config = dict(
    model='image classifier',
    dataset='photos of arthropod specimens (BIOSCAN-5M)',
    train_examples=48750,
    image_size=64,
    crop_scale_min=0.5,
    horizontal_flip=True,
    color_jitter=0.2,
    targets=['order'],
    num_classes=18,
    arch='gmlp',
    norm='layernorm',
    mlp_ratio=4,
    patch_size=[8, 8],
    conv_stem=False,
    layers=12,
    width=192,
    mixing='cutmix',
    label_smoothing=0.05,
    loss='cross_entropy',
    residual_init='zero_last',
    optimizer='adamw',
    learning_rate=0.0011,
    beta1=0.95,
    beta2=0.98,
    eps=1e-08,
    l1_shrink=0.003,
    max_steps=23000,
    batch_size=64,
    epochs=30.2,
    lr_schedule='step',
    warmup_steps=1150,
    weight_decay=0.1,
)
Rows from block 6 of a small image classifier, named by matrix and row number. Rows with one number belong to one neuron. Each number is 128 + 24 x the weight over its row's rms, rounded and kept within 0 to 255. All counts start at 0. After the name is the row's rms in percent of the matrix's.
After each neuron's rows are labels from the 100 images, of 14976, where the neuron reaches its largest size: "strongest on" is what is common among them; "patch colour" is the nearest of a few named colours to the mean colour under the peak. Only what is clearly more common there than usual is listed. The data: photos of arthropod specimens (BIOSCAN-5M).
# u: gMLP up (value half) (model.blocks.6.mixer.u.weight, 384x192), inputs 0-63
# v: gMLP up (gate half) (model.blocks.6.mixer.v.weight, 384x192), inputs 0-63
# out: gMLP down (model.blocks.6.mixer.out.weight, 192x384, transposed), outputs 0-63

u.257 078 [ 91 120 131  88 128 121 165 154 130 125  97 109 125 159 107 179 126 144  97 120  89  86 127  98 116 125 126 124 116 123 126 140  68 119 150 189 145 127  95  89 138 127 106 118 204 153 173 117 124 148 146 140 170 146 140 111 107 118 128 128  98 129 112  67]
v.257 087 [134 126  86  80 168 136 132 146 128  91  90 120 176 129 140 128 143 107  99 202 130  88 181 108 126 144 118 113 137 128 124 149 102 125 140 176 126 106  96 154  91 108 135  94 217 146 133 146 120 141 144 131 135 100  97 128  88 116 116 136 128 159 135  83]
out.257 063 [128 118 105 138 139 147  93  90 139 141 132 173  80 130 131 137 123 129 150 123 164 127 172 113 180 133 120 127  86 108  82 158 133 108 107 124 131 118  94 124  94 138 119  97 126 101 134 180 107 134 111  87 135  66 161 125 125 162 132 141  85 110 153 124]
strongest on: order Diptera
patch colour: grey

u.194 097 [ 90 146 116 113 175 141 116 121 174 119  98 169 133 170 105 173 161 144 141 127  94  76 182 110 117 110 134 103  96 126 121 141 128 128 128 218 137 129  91 116  99 126 109  93 136 160 188 128 126 127 109 169 127 114 116 140 139 126 139 140 104 135 128  28]
v.194 129 [143  77 160 172 143 129 112 116 127 138 120 163 127 115 156 102 158 108 108 118 176 163 136 143 140 137  79 112 137 172 127 122 194 117  94  97 119 124 128 137 104 129 122 109 150 121 115 124 100 151 141 104 112 102 128 103 125 129 109 121 167 149 141 151]
out.194 086 [154 143 154 115 173 101 125 138 100 132 138 116 128 165  95 151 113 130 104 177 131 145 132 121  81  96 114 153 144 134 153 150 113 106 112 117 142 121 112  69 143 184 124 132 182  86 112 142 147 124 153 110 157 129  85 129 139  90 120 135 104 135 117 147]
strongest on: order Hymenoptera
patch colour: grey

u.211 107 [119 151 129 120 128 154 103 137 126 121  92 136 133 159 101 145 128 166 149 175 143  61 176 116 138 102 157 147 124 133 111 152 131 129 116 145 128 124  88 125 113 129 116 128 111 130 151  57 124 129 119 138 140 132 123 142 109 117 145 164  89 128 138  69]
v.211 100 [ 92 126 116  82 119 116 134 128 124 122 109 111 138 109  84 142  76 135 134 138 126 154 116  64 120 119 119 143 113 133 114 123  95 144 156 144 150 145 129 127 119 132 106 129 129 124 129 111 127 177 187 126 104 178 166  77 103 120 100 140 123 134  75  80]
out.211 116 [ 98 134 110  84 178 108 138 129 103 143 107  95 148 109 120 152  74 128 127  98 128  70 116 100 134 148 168 130 140 107 109 152 112 106 131 103 131 129 132 131 139 111 162 157 136 104 135 175  99 144 129 134 102 136 133 146  76 124 127 167 117 128 120  98]
strongest on: order Diptera; family Milichiidae
patch colour: pink

u.237 128 [113 187  92 124 128 137  99 134 203  90 122 158 108 146 117 127 132 127 135 104 123 111 148 117 122 108 132 115 108  81  86  97 129 103 113 158 120 138 126 105 127 152 120 132 122 113 152 125 174 128 118 167 107 100 145 144 141 154 174 126  77 123 141 109]
v.237 104 [130 136 126 123 163 107 116 123 119 140  95 119 155 127  71 189 130 145 118 176 142 126  94 134  89  95  98 148 119 133 103 131 113  81  90 155 104 132  73  91  93 151  69  92 132 100 188 126 132 146 166 142 141  90 106 143 168 132 135 148 111 121 130  94]
out.237 138 [140  91 163 160 116 138 144 124  99 130 113 134 144 119 127 131 160 158 114 185 139 177 115 153 114 138 101 124 142 183 172 118 147 129 128 119 121 117 122 151 123 143 127  97 124 129 118 108 119 152 133 123 126 138 129 109 151 121 111 124 178 147 135 129]
strongest on: order Hymenoptera; family Ichneumonidae
patch colour: grey; brown

u.261 098 [131 183  71 131 122 141 130 142 144 111 103 107 137 155 102 169 111 165 137 151 118  96 124 146 126 120 122 172 151 114 119 115 119  91 115 228  99 135  89 110 106 147 118  85 121 130 137 131 122 128 136 139 134 124 105 114 151 140 151 130 102 121 129  47]
v.261 112 [124 117 140  93 122 137 157 165 123 106 105 136 140 138 152  97 131  75  94 164 119 131 154 112 146 153 143  82 118 143 127 153 132 128 156 121 157  95 149 159 107  81 143 150 144 133 125 145 126 137 126 165 119 118 126 136  79  91  84 128 129 151 130 139]
out.261 110 [105 125 128 120 145  79  92  91  71  94 136 125 157 129  86 156 120 135 150 125 137 123 135 121  91 142 117 138 103 124 130 151 112 138 145 103 175 138  84 136 132 128 144 113 128 111 125 125 114 155 147  65  82 152 113 142 135 105 125 137 120 153 110  82]
strongest on: order Diptera
patch colour: grey

u.349 082 [111 168  82 132 103 180 148 120 177 134 107 132 143 142 138 139 116 149 164 139 114 113 142 104 131 149 147  86  92  98 131 107 118 162 168 172 164 132 120 130  92 124 128 118 127 173 128 147 132  99 144 166 141 159 146 133 122 130 150 114 115 128 109 112]
v.349 100 [ 97 113 160 137 120 128 179 182 129 141  72 140 150 144 155 137 158 112 100 125 116 145 135 146 117 152 120 133 113 159 157 124 139 122 143 127 160 158 168 111 136  95 101 141 148 129 126  95 116 145 106 167 161 137 129 112 134 129 131 127 160 146 114 146]
out.349 096 [ 82 128 139 155 132 123 142 143 123 121 129 107 172 129  89 147  98 133 120 132 151 108 124 135 104 114 111 144 120 149 133 138 149 112 100 118 168 125 102  87 139 126 124 159  61 119 122 104  93 112 130 102 114 125  96 138 118 103 146 146 118 150 114 111]
strongest on: order Lepidoptera
patch colour: grey

u.33 094 [ 90 168  85 121 139 162 119 153 153 146  97  84 141  96 129 192  95 168 124  87 120 149 106 124 120  86 128 147 126 124 103 128 132 107 128 132  99 115 152 121 124 136 101 145 118 115 121 156 163 138 126 177 130 136 129 162 105 149 137 143 124  81 107 132]
v.33 095 [130 140 133 126 122 118 168 122 131 147  87 131 170 164 123 178 144 156 126 171 127 144 150 133 160 120 112 128 150 123 157 139 106 143 106 140 138 138 120 115 100 104  73 106 154 129 169 115  98 148 103 142 194 147 135  96 111 131  78 120 133 143 146 130]
out.33 093 [144 161 118 131 155 157  96 128 152 101 126 173  95 141 123 135 164 155 148 122 153 168 171 135 169 117 111 106  91 103 114 137 120 115  98 160 104 140  85 111 105 151  88  92 156 119 143 130 161 145 122 110 143  86 130  84 154 142 134 114 109 132 156 109]
strongest on: order Lepidoptera
patch colour: grey

u.236 068 [108 197 105  98 146 117 132 134 148 146 133 140 148 183  92 160 154 173 136 128 110  65 171 111 109  94 106 128 147 121 114 140  85 113  99 189 109 103  97 116 123 114 108 105 162 100 145  97 138 117 103 139 172 137 106 122 135 143 130 166 115 128 176  66]
v.236 091 [123 136  58  64 154 128 140 131 155 129 125 124 145 127 114 153 127 160 136 116 112  91 143 118 129 130 134 121 127  81 140 151  74 111 130 182 119 103 112 102 144 121  80 112 187 179 162 136 128 140 149 130 152 116 148 125 117 138 118 120 129 127 131  78]
out.236 064 [126 156 126 139  99 180 132 149 152 102 136 108 161 109 140 106 114 101 158 127 152 108 137 120 150 138  94 107 112 107 116 128 126 180  76 123 169 147 122 164 129 117 152 144 114 132  90 153 134 156 135 123 123 126 100  96  96 143 134 121 130 148 104 126]
strongest on: order Hymenoptera
patch colour: grey; brown

u.65 088 [158 126 128 128 130  78 140 144 101 178 174 101  86 115 109 100 114 139 124 147  84 120 102 150 110 124 138 144 171 126 115 108 124  99 133 121 114 136 132 124 150 156 165 127 118 111 116 133 122 135 113  91 112 160 129 130 136 167 160 105 143 124 164 132]
v.65 101 [136 110 131 124 124 167 130 151 113 118  93 147 175 136 142 124 136  89 107 149 109 136 137 137 135 162 149 125 136 137 127 157 138 125 151 125 145  90 175 135 116  78 148 160 141 102 116 116 125 126 116 218 118 118 136 150 113 128 100 139 135 134 130 141]
out.65 097 [141 133 147 128 134  55  87  95  70 133 172 143 106 141 104 140 130 106 137 128 179 104 119 103 124 147 148 137 112 114 105 157 122 125 114  96 156 141  77 120 134 140 124 122 131  88 122 150 107 129 136  55 130 133 139 115 140 136 127 176  95 132 106 109]
strongest on: order Diptera
patch colour: grey

u.185 103 [119 205  37 124 130 165 117 119 175 143 117  91  99 109 126 129 120 153 110 120  77 125  90 123  75  98 125 129 120  81 125 128  83 118 129 163 127 121 132 110 135 163 142 130 126 122 111 165 188 121 121 144 111 141 144 167 147 127 152 114  96 117 121 119]
v.185 131 [139 112 133 131 130 136 124 119 128 140 113 168 130 105 139 131 134  99 113 128 117 147 102 155 147 174 115 127 118 136 169 126 136 104 116 132 130 121 154 119 130 140  81 133 134 123 140 102 131 145 134 169 135  99 163 131 133 132 116  97 173 117 128 144]
out.185 118 [116 130 137 116 108 135 178 153 120 129 121  64 217 142 103 138 110 123 106 151 122 107 138 123 118 159 124 133 159 139 152 141 121 194 138 111 131 122 116 128 154  94 162 148 123 139 100 106 105 142 151 127 131 182  66 116 102 126 120 138 145 142 116 122]
strongest on: order Lepidoptera
patch colour: grey

u.246 088 [119 169 105  73  99 139 145 122 137 130 124 108 139 157 141 145 149 114 132 110 123  77 122 121 130 116 119 113 117  96 133 180  66 147 131 196 136 132 113 115 121 102 124 110 177 153 154 106 158 113 118 131 145 145 141 128 115 106 122 115  98 129 133  87]
v.246 083 [126 137 126 118 135 118 157 116 125 140 113 116 136 140 110 179 103 148 116 161 108 134 142 138 138 131 134 125 144 137 163 116 108  94 105 160 118 133  86 107 112 145 115  85 136 129 152  99 123 124 106 116 158 128 137 113 122 132 142 130 138 123 155  89]
out.246 064 [124 122 132 134 122 178  97 113 152 161 122 177  87  93 148 116 128 111 131 135 138  89 121 111 190 137 142  83 121 124 125 139 136 140 143 171 133 119 133 142 127 120 125 109 164 122 111 141 131 126 118 179  85 107 153 147  82 107 110 143 124  78 116  98]
strongest on: order Diptera
patch colour: grey

u.90 093 [141 167 103 123 103 145 101 103 119 106 140 116 123 143 119 127 144 117 173 127 121  60 124 142 141 121 123 119 128  74 103 121  77 148 142 153 156 141 105 142 106 125 143  82 120 132 134 131 168 114 130 104 138 127 137 152 153 136 144 101 101 138 133  90]
v.90 127 [128 112 156 126 112 147 140 151 106 104  73 171 151 160 173 113 145  72  89 130 129 138 163 164 132 174 144 129  91 153 141 129 145 139 132 117 178 146 148 146 109  89 142 160 124 111 110  89 109 128  99 157 129 150 116 109 109 142  98 141 158 129 120 154]
out.90 119 [126 119 128 134 155 113 111 107  85 184 177 101 143 100 134 121 134  89 148 109 125  85 105 132 131 111 129  81 159 120 117 152 127 132 140 123 121 133 142 150 130 105 171 107 133 125 143 148 110 104 126 135 101 129 101 162 110  98 130 133 145 148 145 109]
strongest on: order Diptera; family Drosophilidae
patch colour: grey

u.292 104 [146 113 134 116 142  93 115 153 108 174 169 129  87 127  96 102 140  90  98 136 110 126 136 155  90 139  88 152 149 140 156 133 105 105 158 123  98 128 133  97 145 164 149 129 126 124 129 101 137 145 122  94 132 128  94 150 121 107 136  95 138  91 187 129]
v.292 106 [119  97 150 132 115 137 147 161 105 135  72 125 189 144 132 148 129 109  87 132  72 151 128 147 125 164 110 164 114 151 174 137 135 128 130 147 151 129 154 112 126 113 125 128 154 101 154  91 131 161 111 203 157 127 129 129 134 107 123 117 135 105 139 127]
out.292 109 [119 144 111  85 138  73  95 127  82 102 150 134 102 122  72 158 122 129 134 119 128 128 104 114 130 165 128 143 138 113 109 155  93 117 137 149 170 144 102 105 130 143 128 112 131 101 126 142 157 150 133  66 107 128 162 161 197 120 126 139  87 153  83 107]
strongest on: order Hemiptera
patch colour: grey

u.80 069 [153 160 125  73 138 138 147 153 123  74  82 130 103 155 108 128 141 155 143 130 133 105 123 120 101  91 145 147 124 116 125 141  74  91  94 171 124 109 111 106 122 164 114 113 127 165 153 148 133 140 145 104 137  70 120 148 147 129 122 120 119 137 127  74]
v.80 093 [105 122 133 101 132 138 179 125 115 110 122 113 163 157 135 146 117 100 102 133 134 144 163 118 171 127 118  83 113 128 149 126 122 128 138 110 150 125 126 131 126  92 130 145 155 144 149 112 112 158 134 135 133 122 173  94  84  95  97 131 155 174 144 149]
out.80 107 [135 128 143 159 119 129 105 127 145 127 154 162 101 142 107  94 122  95 125 154 143  80 152 144 138 133 119 109 122 131 134 105 144 118 110 124 155 111  78 109 126 147 141 120  67 119 110 103 132 119 110 116 128  93 110 151 115 108 136 129 114 137 155  76]
strongest on: order Lepidoptera
patch colour: grey

u.32 096 [ 81 183 103 128 115 143  86 130 180 107 110 159 103 124  78 167 127 166 165 105 104 109 128  87 118 126 116 112 109  80 119 108 113 108 140 151 121 119 138 106 149 135  89 134 160 123 125  97 188 143 128 160 114 140 142 158 109 128 162  88  84 102 143  97]
v.32 086 [128 130 126 109 149 106 161 149 130 166  98  90 139 137 130 162 149 110 101 180 107 123 115 119 150 140 120  98 155 128 135 127 118 130 135 193 113 139 139 130 112 125 101  78 149 139 152 140 153 137 121 156 153 127 121 120  90 127 125 120 122 132 131  91]
out.32 103 [ 88 125 147 175 118 139 132 111 154 182 157 115 125 100 138 112 125 138 112 108 161  71 108 121 133  91 104  70 123 130 110  95 152 100 121 103 115 103 107 121 138 121 147 130  85 132 119 103  91 135 116 120  90 135 142 144  88 123 154 127 139 159 180 100]
strongest on: order Hemiptera; family Cicadellidae
patch colour: grey

u.91 097 [119 133 103  68 159 107 142 120 140 134 143 130 131 142 132 143 132 100 115 133 100  81 135 139 124 161 169 136 131 113 149 149  71 130 176 181 139 115 127 143 138 106  87 102 162 181 150 130 150 104 113 141 140 101 129 150 111 118 120 129 116 124 127  77]
v.91 117 [147 162 136 131 123 149 140 136 169  73  98 148 145 184 143 114 139 103 102 139 134 138 180 153 133 135 142 127 104 131 164 136 128 113 101 126 160 108 105 123  93 115 112 160 142 142 135 120 119 111 103 127 192 104 113 107  87  98  88 130 117 146 161 117]
out.91 072 [127 123 122 120 132  95 126  59 123 185 132  95 129 126 113 137 155 100 128 148 129  94  93 133 103 131 101 118 153 115 133 135 125 152 121 146 127 134 122 103 126 130  97  91 133 109 172  98 169 121 117 154 146 167 149 169 146 128 132 106  92 121 152 121]
strongest on: order Coleoptera
patch colour: brown

u.49 096 [113 171  97 113 130 140 157 125 175 126  94 100 136 146 150 145 114 129  91 124 128 121 102 118 114 116 111 119 121 109  96 104 112 121 101 186 115 117 138 121 104 139 104 132 111 116 120 140 159 123 116 193 118 113 139 145 100 152 147 157  93 109 106 106]
v.49 097 [128 171 128 125 143 148 150 136 170 143  96 127 145 176 140 130 140 117  87 142 132 128 165 127 103 108 142 124  96 137 152 147 125  83 106 142 143  92  97 124  94 116 111 135 159 138 148 112 119 111 100 135 199 124 104 111 102 101 105 141 136 133 188 108]
out.49 101 [ 89 107 138 110 113 101 116 122  89 141 107 131 123 106 113 153 106 134 127 120 138 135 145  69 127 170 163 137  91 135 109 145 122 146 153 112 153 126 114 140 137 128 147 127 131 104 100 109 105 174 137 103 100 178 169 116 124 142 111 174 111  96 105 129]
strongest on: order Coleoptera
patch colour: grey

u.283 132 [161 144 124 113 116  92 100  98 110 156 169 109 103 143 120 110 151  94 147 132 127  61 103 164 107 115 130 151 145  90 114 129  76 128 120 132 133 147 117 131 135 123 136 105 125 126 134 135 187  98 117 108 130  99 125 175 172 130 127 118 110 133 131 120]
v.283 085 [147 125 131 112 127 123 143 132  90 125 138 113 137 189 155 119 123  62 142 147 158 107 148 154 135 132 166 151 110 125 107 128  84 138 124 129 149 160  72 144 103 105 132 111 131 123 188  89 128  80 139 107 168 102 103 126 140 114 134 158 126  95 123 123]
out.283 153 [124 101 171 169 158 124 149 143 156 109 118 156 112 141 127 111 138 168  81 139 127 169 163 121  95 118 134 139 117 182 161  91 177 114 120 104 115  81 137 106 152 163  86 154 118 137 103  82 102 130  81 142 152 133 142 131 140 156 133 100 125 128 140 169]
strongest on: order Coleoptera
patch colour: grey; brown

u.210 090 [ 90 168 126 129 142 122  95  90 182 120 141 152 115 130 122 143 165 136 146  85 129  67 134 118 109  93  99 100  72  96 122 121 117 136 127 166 162 133  82 139  92 138  97  88 125 174 142 159 152 122  89 127 114  99 132 131 143 145 139 116 102 133 128  83]
v.210 092 [138 123 131 129 144 124 160 133 118 163 115 122 151 137 125 207  94 127  96 152 115 149 159 144 149 142 122 141 121 142 153 114 116  84 105 152 118 135  89 111 104 132 128  80 141 119 169  91 110 112 120 118 169 129 103  81 107 115 142 143 154 119 163 105]
out.210 099 [132 114 122 141 118 121 135 144 130 143 151 129  82 114 170  94 128  89 126  82 140  99 106 129 189 144 139  90 147 119  97 126 145 120 125 138 101 131 183 131 158  80 152 132 132 132 141 122 131 111 113 151  97 120 149 148  86 126 148 106 127 103 138 146]
strongest on: order Hymenoptera; family Ichneumonidae
patch colour: brown; grey

u.222 087 [139 163 127  98 152 134 150 136 144 142  93 140 123 171 121 135 167 116 128 117 122  71 128 106 141  81 114 131 132  86 113 175 108 131 142 205 121 123 132 130  94 112  97 103 126 128 189 127 165 119 103 158 146  96 111 157 151 126 124 106 103 122 139  52]
v.222 094 [149 138 122  89 155 125 136 104 116 100  95 131 195 143 136 148 160 103 112 186 118  87 136 112 129 153 106  93 142 134 128 146 123 130 154 148 146 118  85 148  91 112 131  98 165 128 129 131 149 134 121 126 124  98 107 150 120 122 103 149 126 189 136  59]
out.222 076 [115 143 108 134 128  86 129 138 144 140 168 136  87 118  99 108 117 117  97 118 127  95 141  76 148 178 134  75 125 111 105 119 143 137 133 127 130  82 113 112 161 124 154 130 103 107  87 128 140 131  95 114  76 139 158 154 103 117 139 141 107 170 130  93]
strongest on: order Diptera
patch colour: grey

u.117 116 [118 121 131 145 131 129 101 114 141 148  74 170 106 104 100 161 138 143 150 176 134  93 127  90 121 138 107 108  77 140 108 130 139 122  93 158 149 136 109 119 117 137 121  99 113 121 131 115 124 148 143 153 119  91 145 134 130 129 163 135 113 146 124  92]
v.117 090 [ 94 173 101  65 129 155 170 162 121 122 103 120 147 127 134 160 121 124 106  83 137 139 113  94 116 102 113 102 133  82 122 150 105 115 101 145 133 123 147  82 122  95 101 128 190 113 124 102 182 144 145 137 117 138 129 118 117 114 125 134 115 134 122 123]
out.117 135 [ 85 122 109 127 122 148 124 131  93 154  83  90 170  75 131 164 102 149 123  97 135  99  76  81  89 154 140 129 157 132 119 122 148 115 129 117 107 117 151 133 148 108 144 140 129  97  90 148 127 171 141 140  68 193 147 142 101 157 122 141 146 133  89  98]
strongest on: order Diptera; family Muscidae
patch colour: brown

u.22 085 [107 160 110  71 133  95 130  96 141 105 150 150 129 141  88 159 127 147 151 125 102  96 154 153 151 166 147 125 116  88 133 129  60 118 131 166 134 131 113 130 130 114  74 108 156 151 159 109 140 130  90 128 137 122 183 110 103 130 136 134  89 111 151  82]
v.22 086 [141 118 128 111 142 107 128 102 116 121 130 126 157 163 104 155  89 116  99 146 122 123 153 146 157 138 143 131 140 128 151 110 106  88 136 139 125 140  66 122 107 123 110  82 132 131 152  87 113 120 106 121 172 118 136 116 116 130 143 138 140 128 176  91]
out.22 074 [134 165  87 142  94 171  98 119 142 107 114 128 130 114 115 137 124 113 182  90 118  83 115 134 152  92 113 130 116  84  94 109 117 138 129 177 136 178 128 131 110 122 124 117 155 110 134 137 131 129 137 143  98 144 127 140 146 145 151 115 103 104  97  78]
strongest on: order Coleoptera
patch colour: grey; brown

u.258 103 [ 93 143 125  74  84 164 142 152 134 106 128 149 151 147 132 129 135 106 154  98 127 121 145  94 147  95 119  72  83  82 139 143  85 151 165 144 181 139 130 134 128  81 152 133 174 171 122 121 149 154 139 158 127 147 130 122 140  97 103 111 138 154 111 126]
v.258 120 [137  94 183 158 121 120 155 141 106 121  83 163 125 135 150 105 144 121  86 147 129 152 147 158 139 174 162 126 139 180 128 136 164 118 128  92 131  79 142 133 124 110 140 144 138 112 118 112  70 114 109 156 132 126 134 131 120 143 122 134 128 116 132 161]
out.258 136 [109 151 126 110 123 127 139 124 116 127 100  89 170  83 116 153  99 140 127 160 146 122 111  96  95 123 136 134 121 135 123 128  88 149 124 109 156 145  95 156 115 131 135 124  74 133 106 149  86 154 165  90  84 164 123 104 126 150 128 170 150 166  97  86]
strongest on: order Diptera
patch colour: grey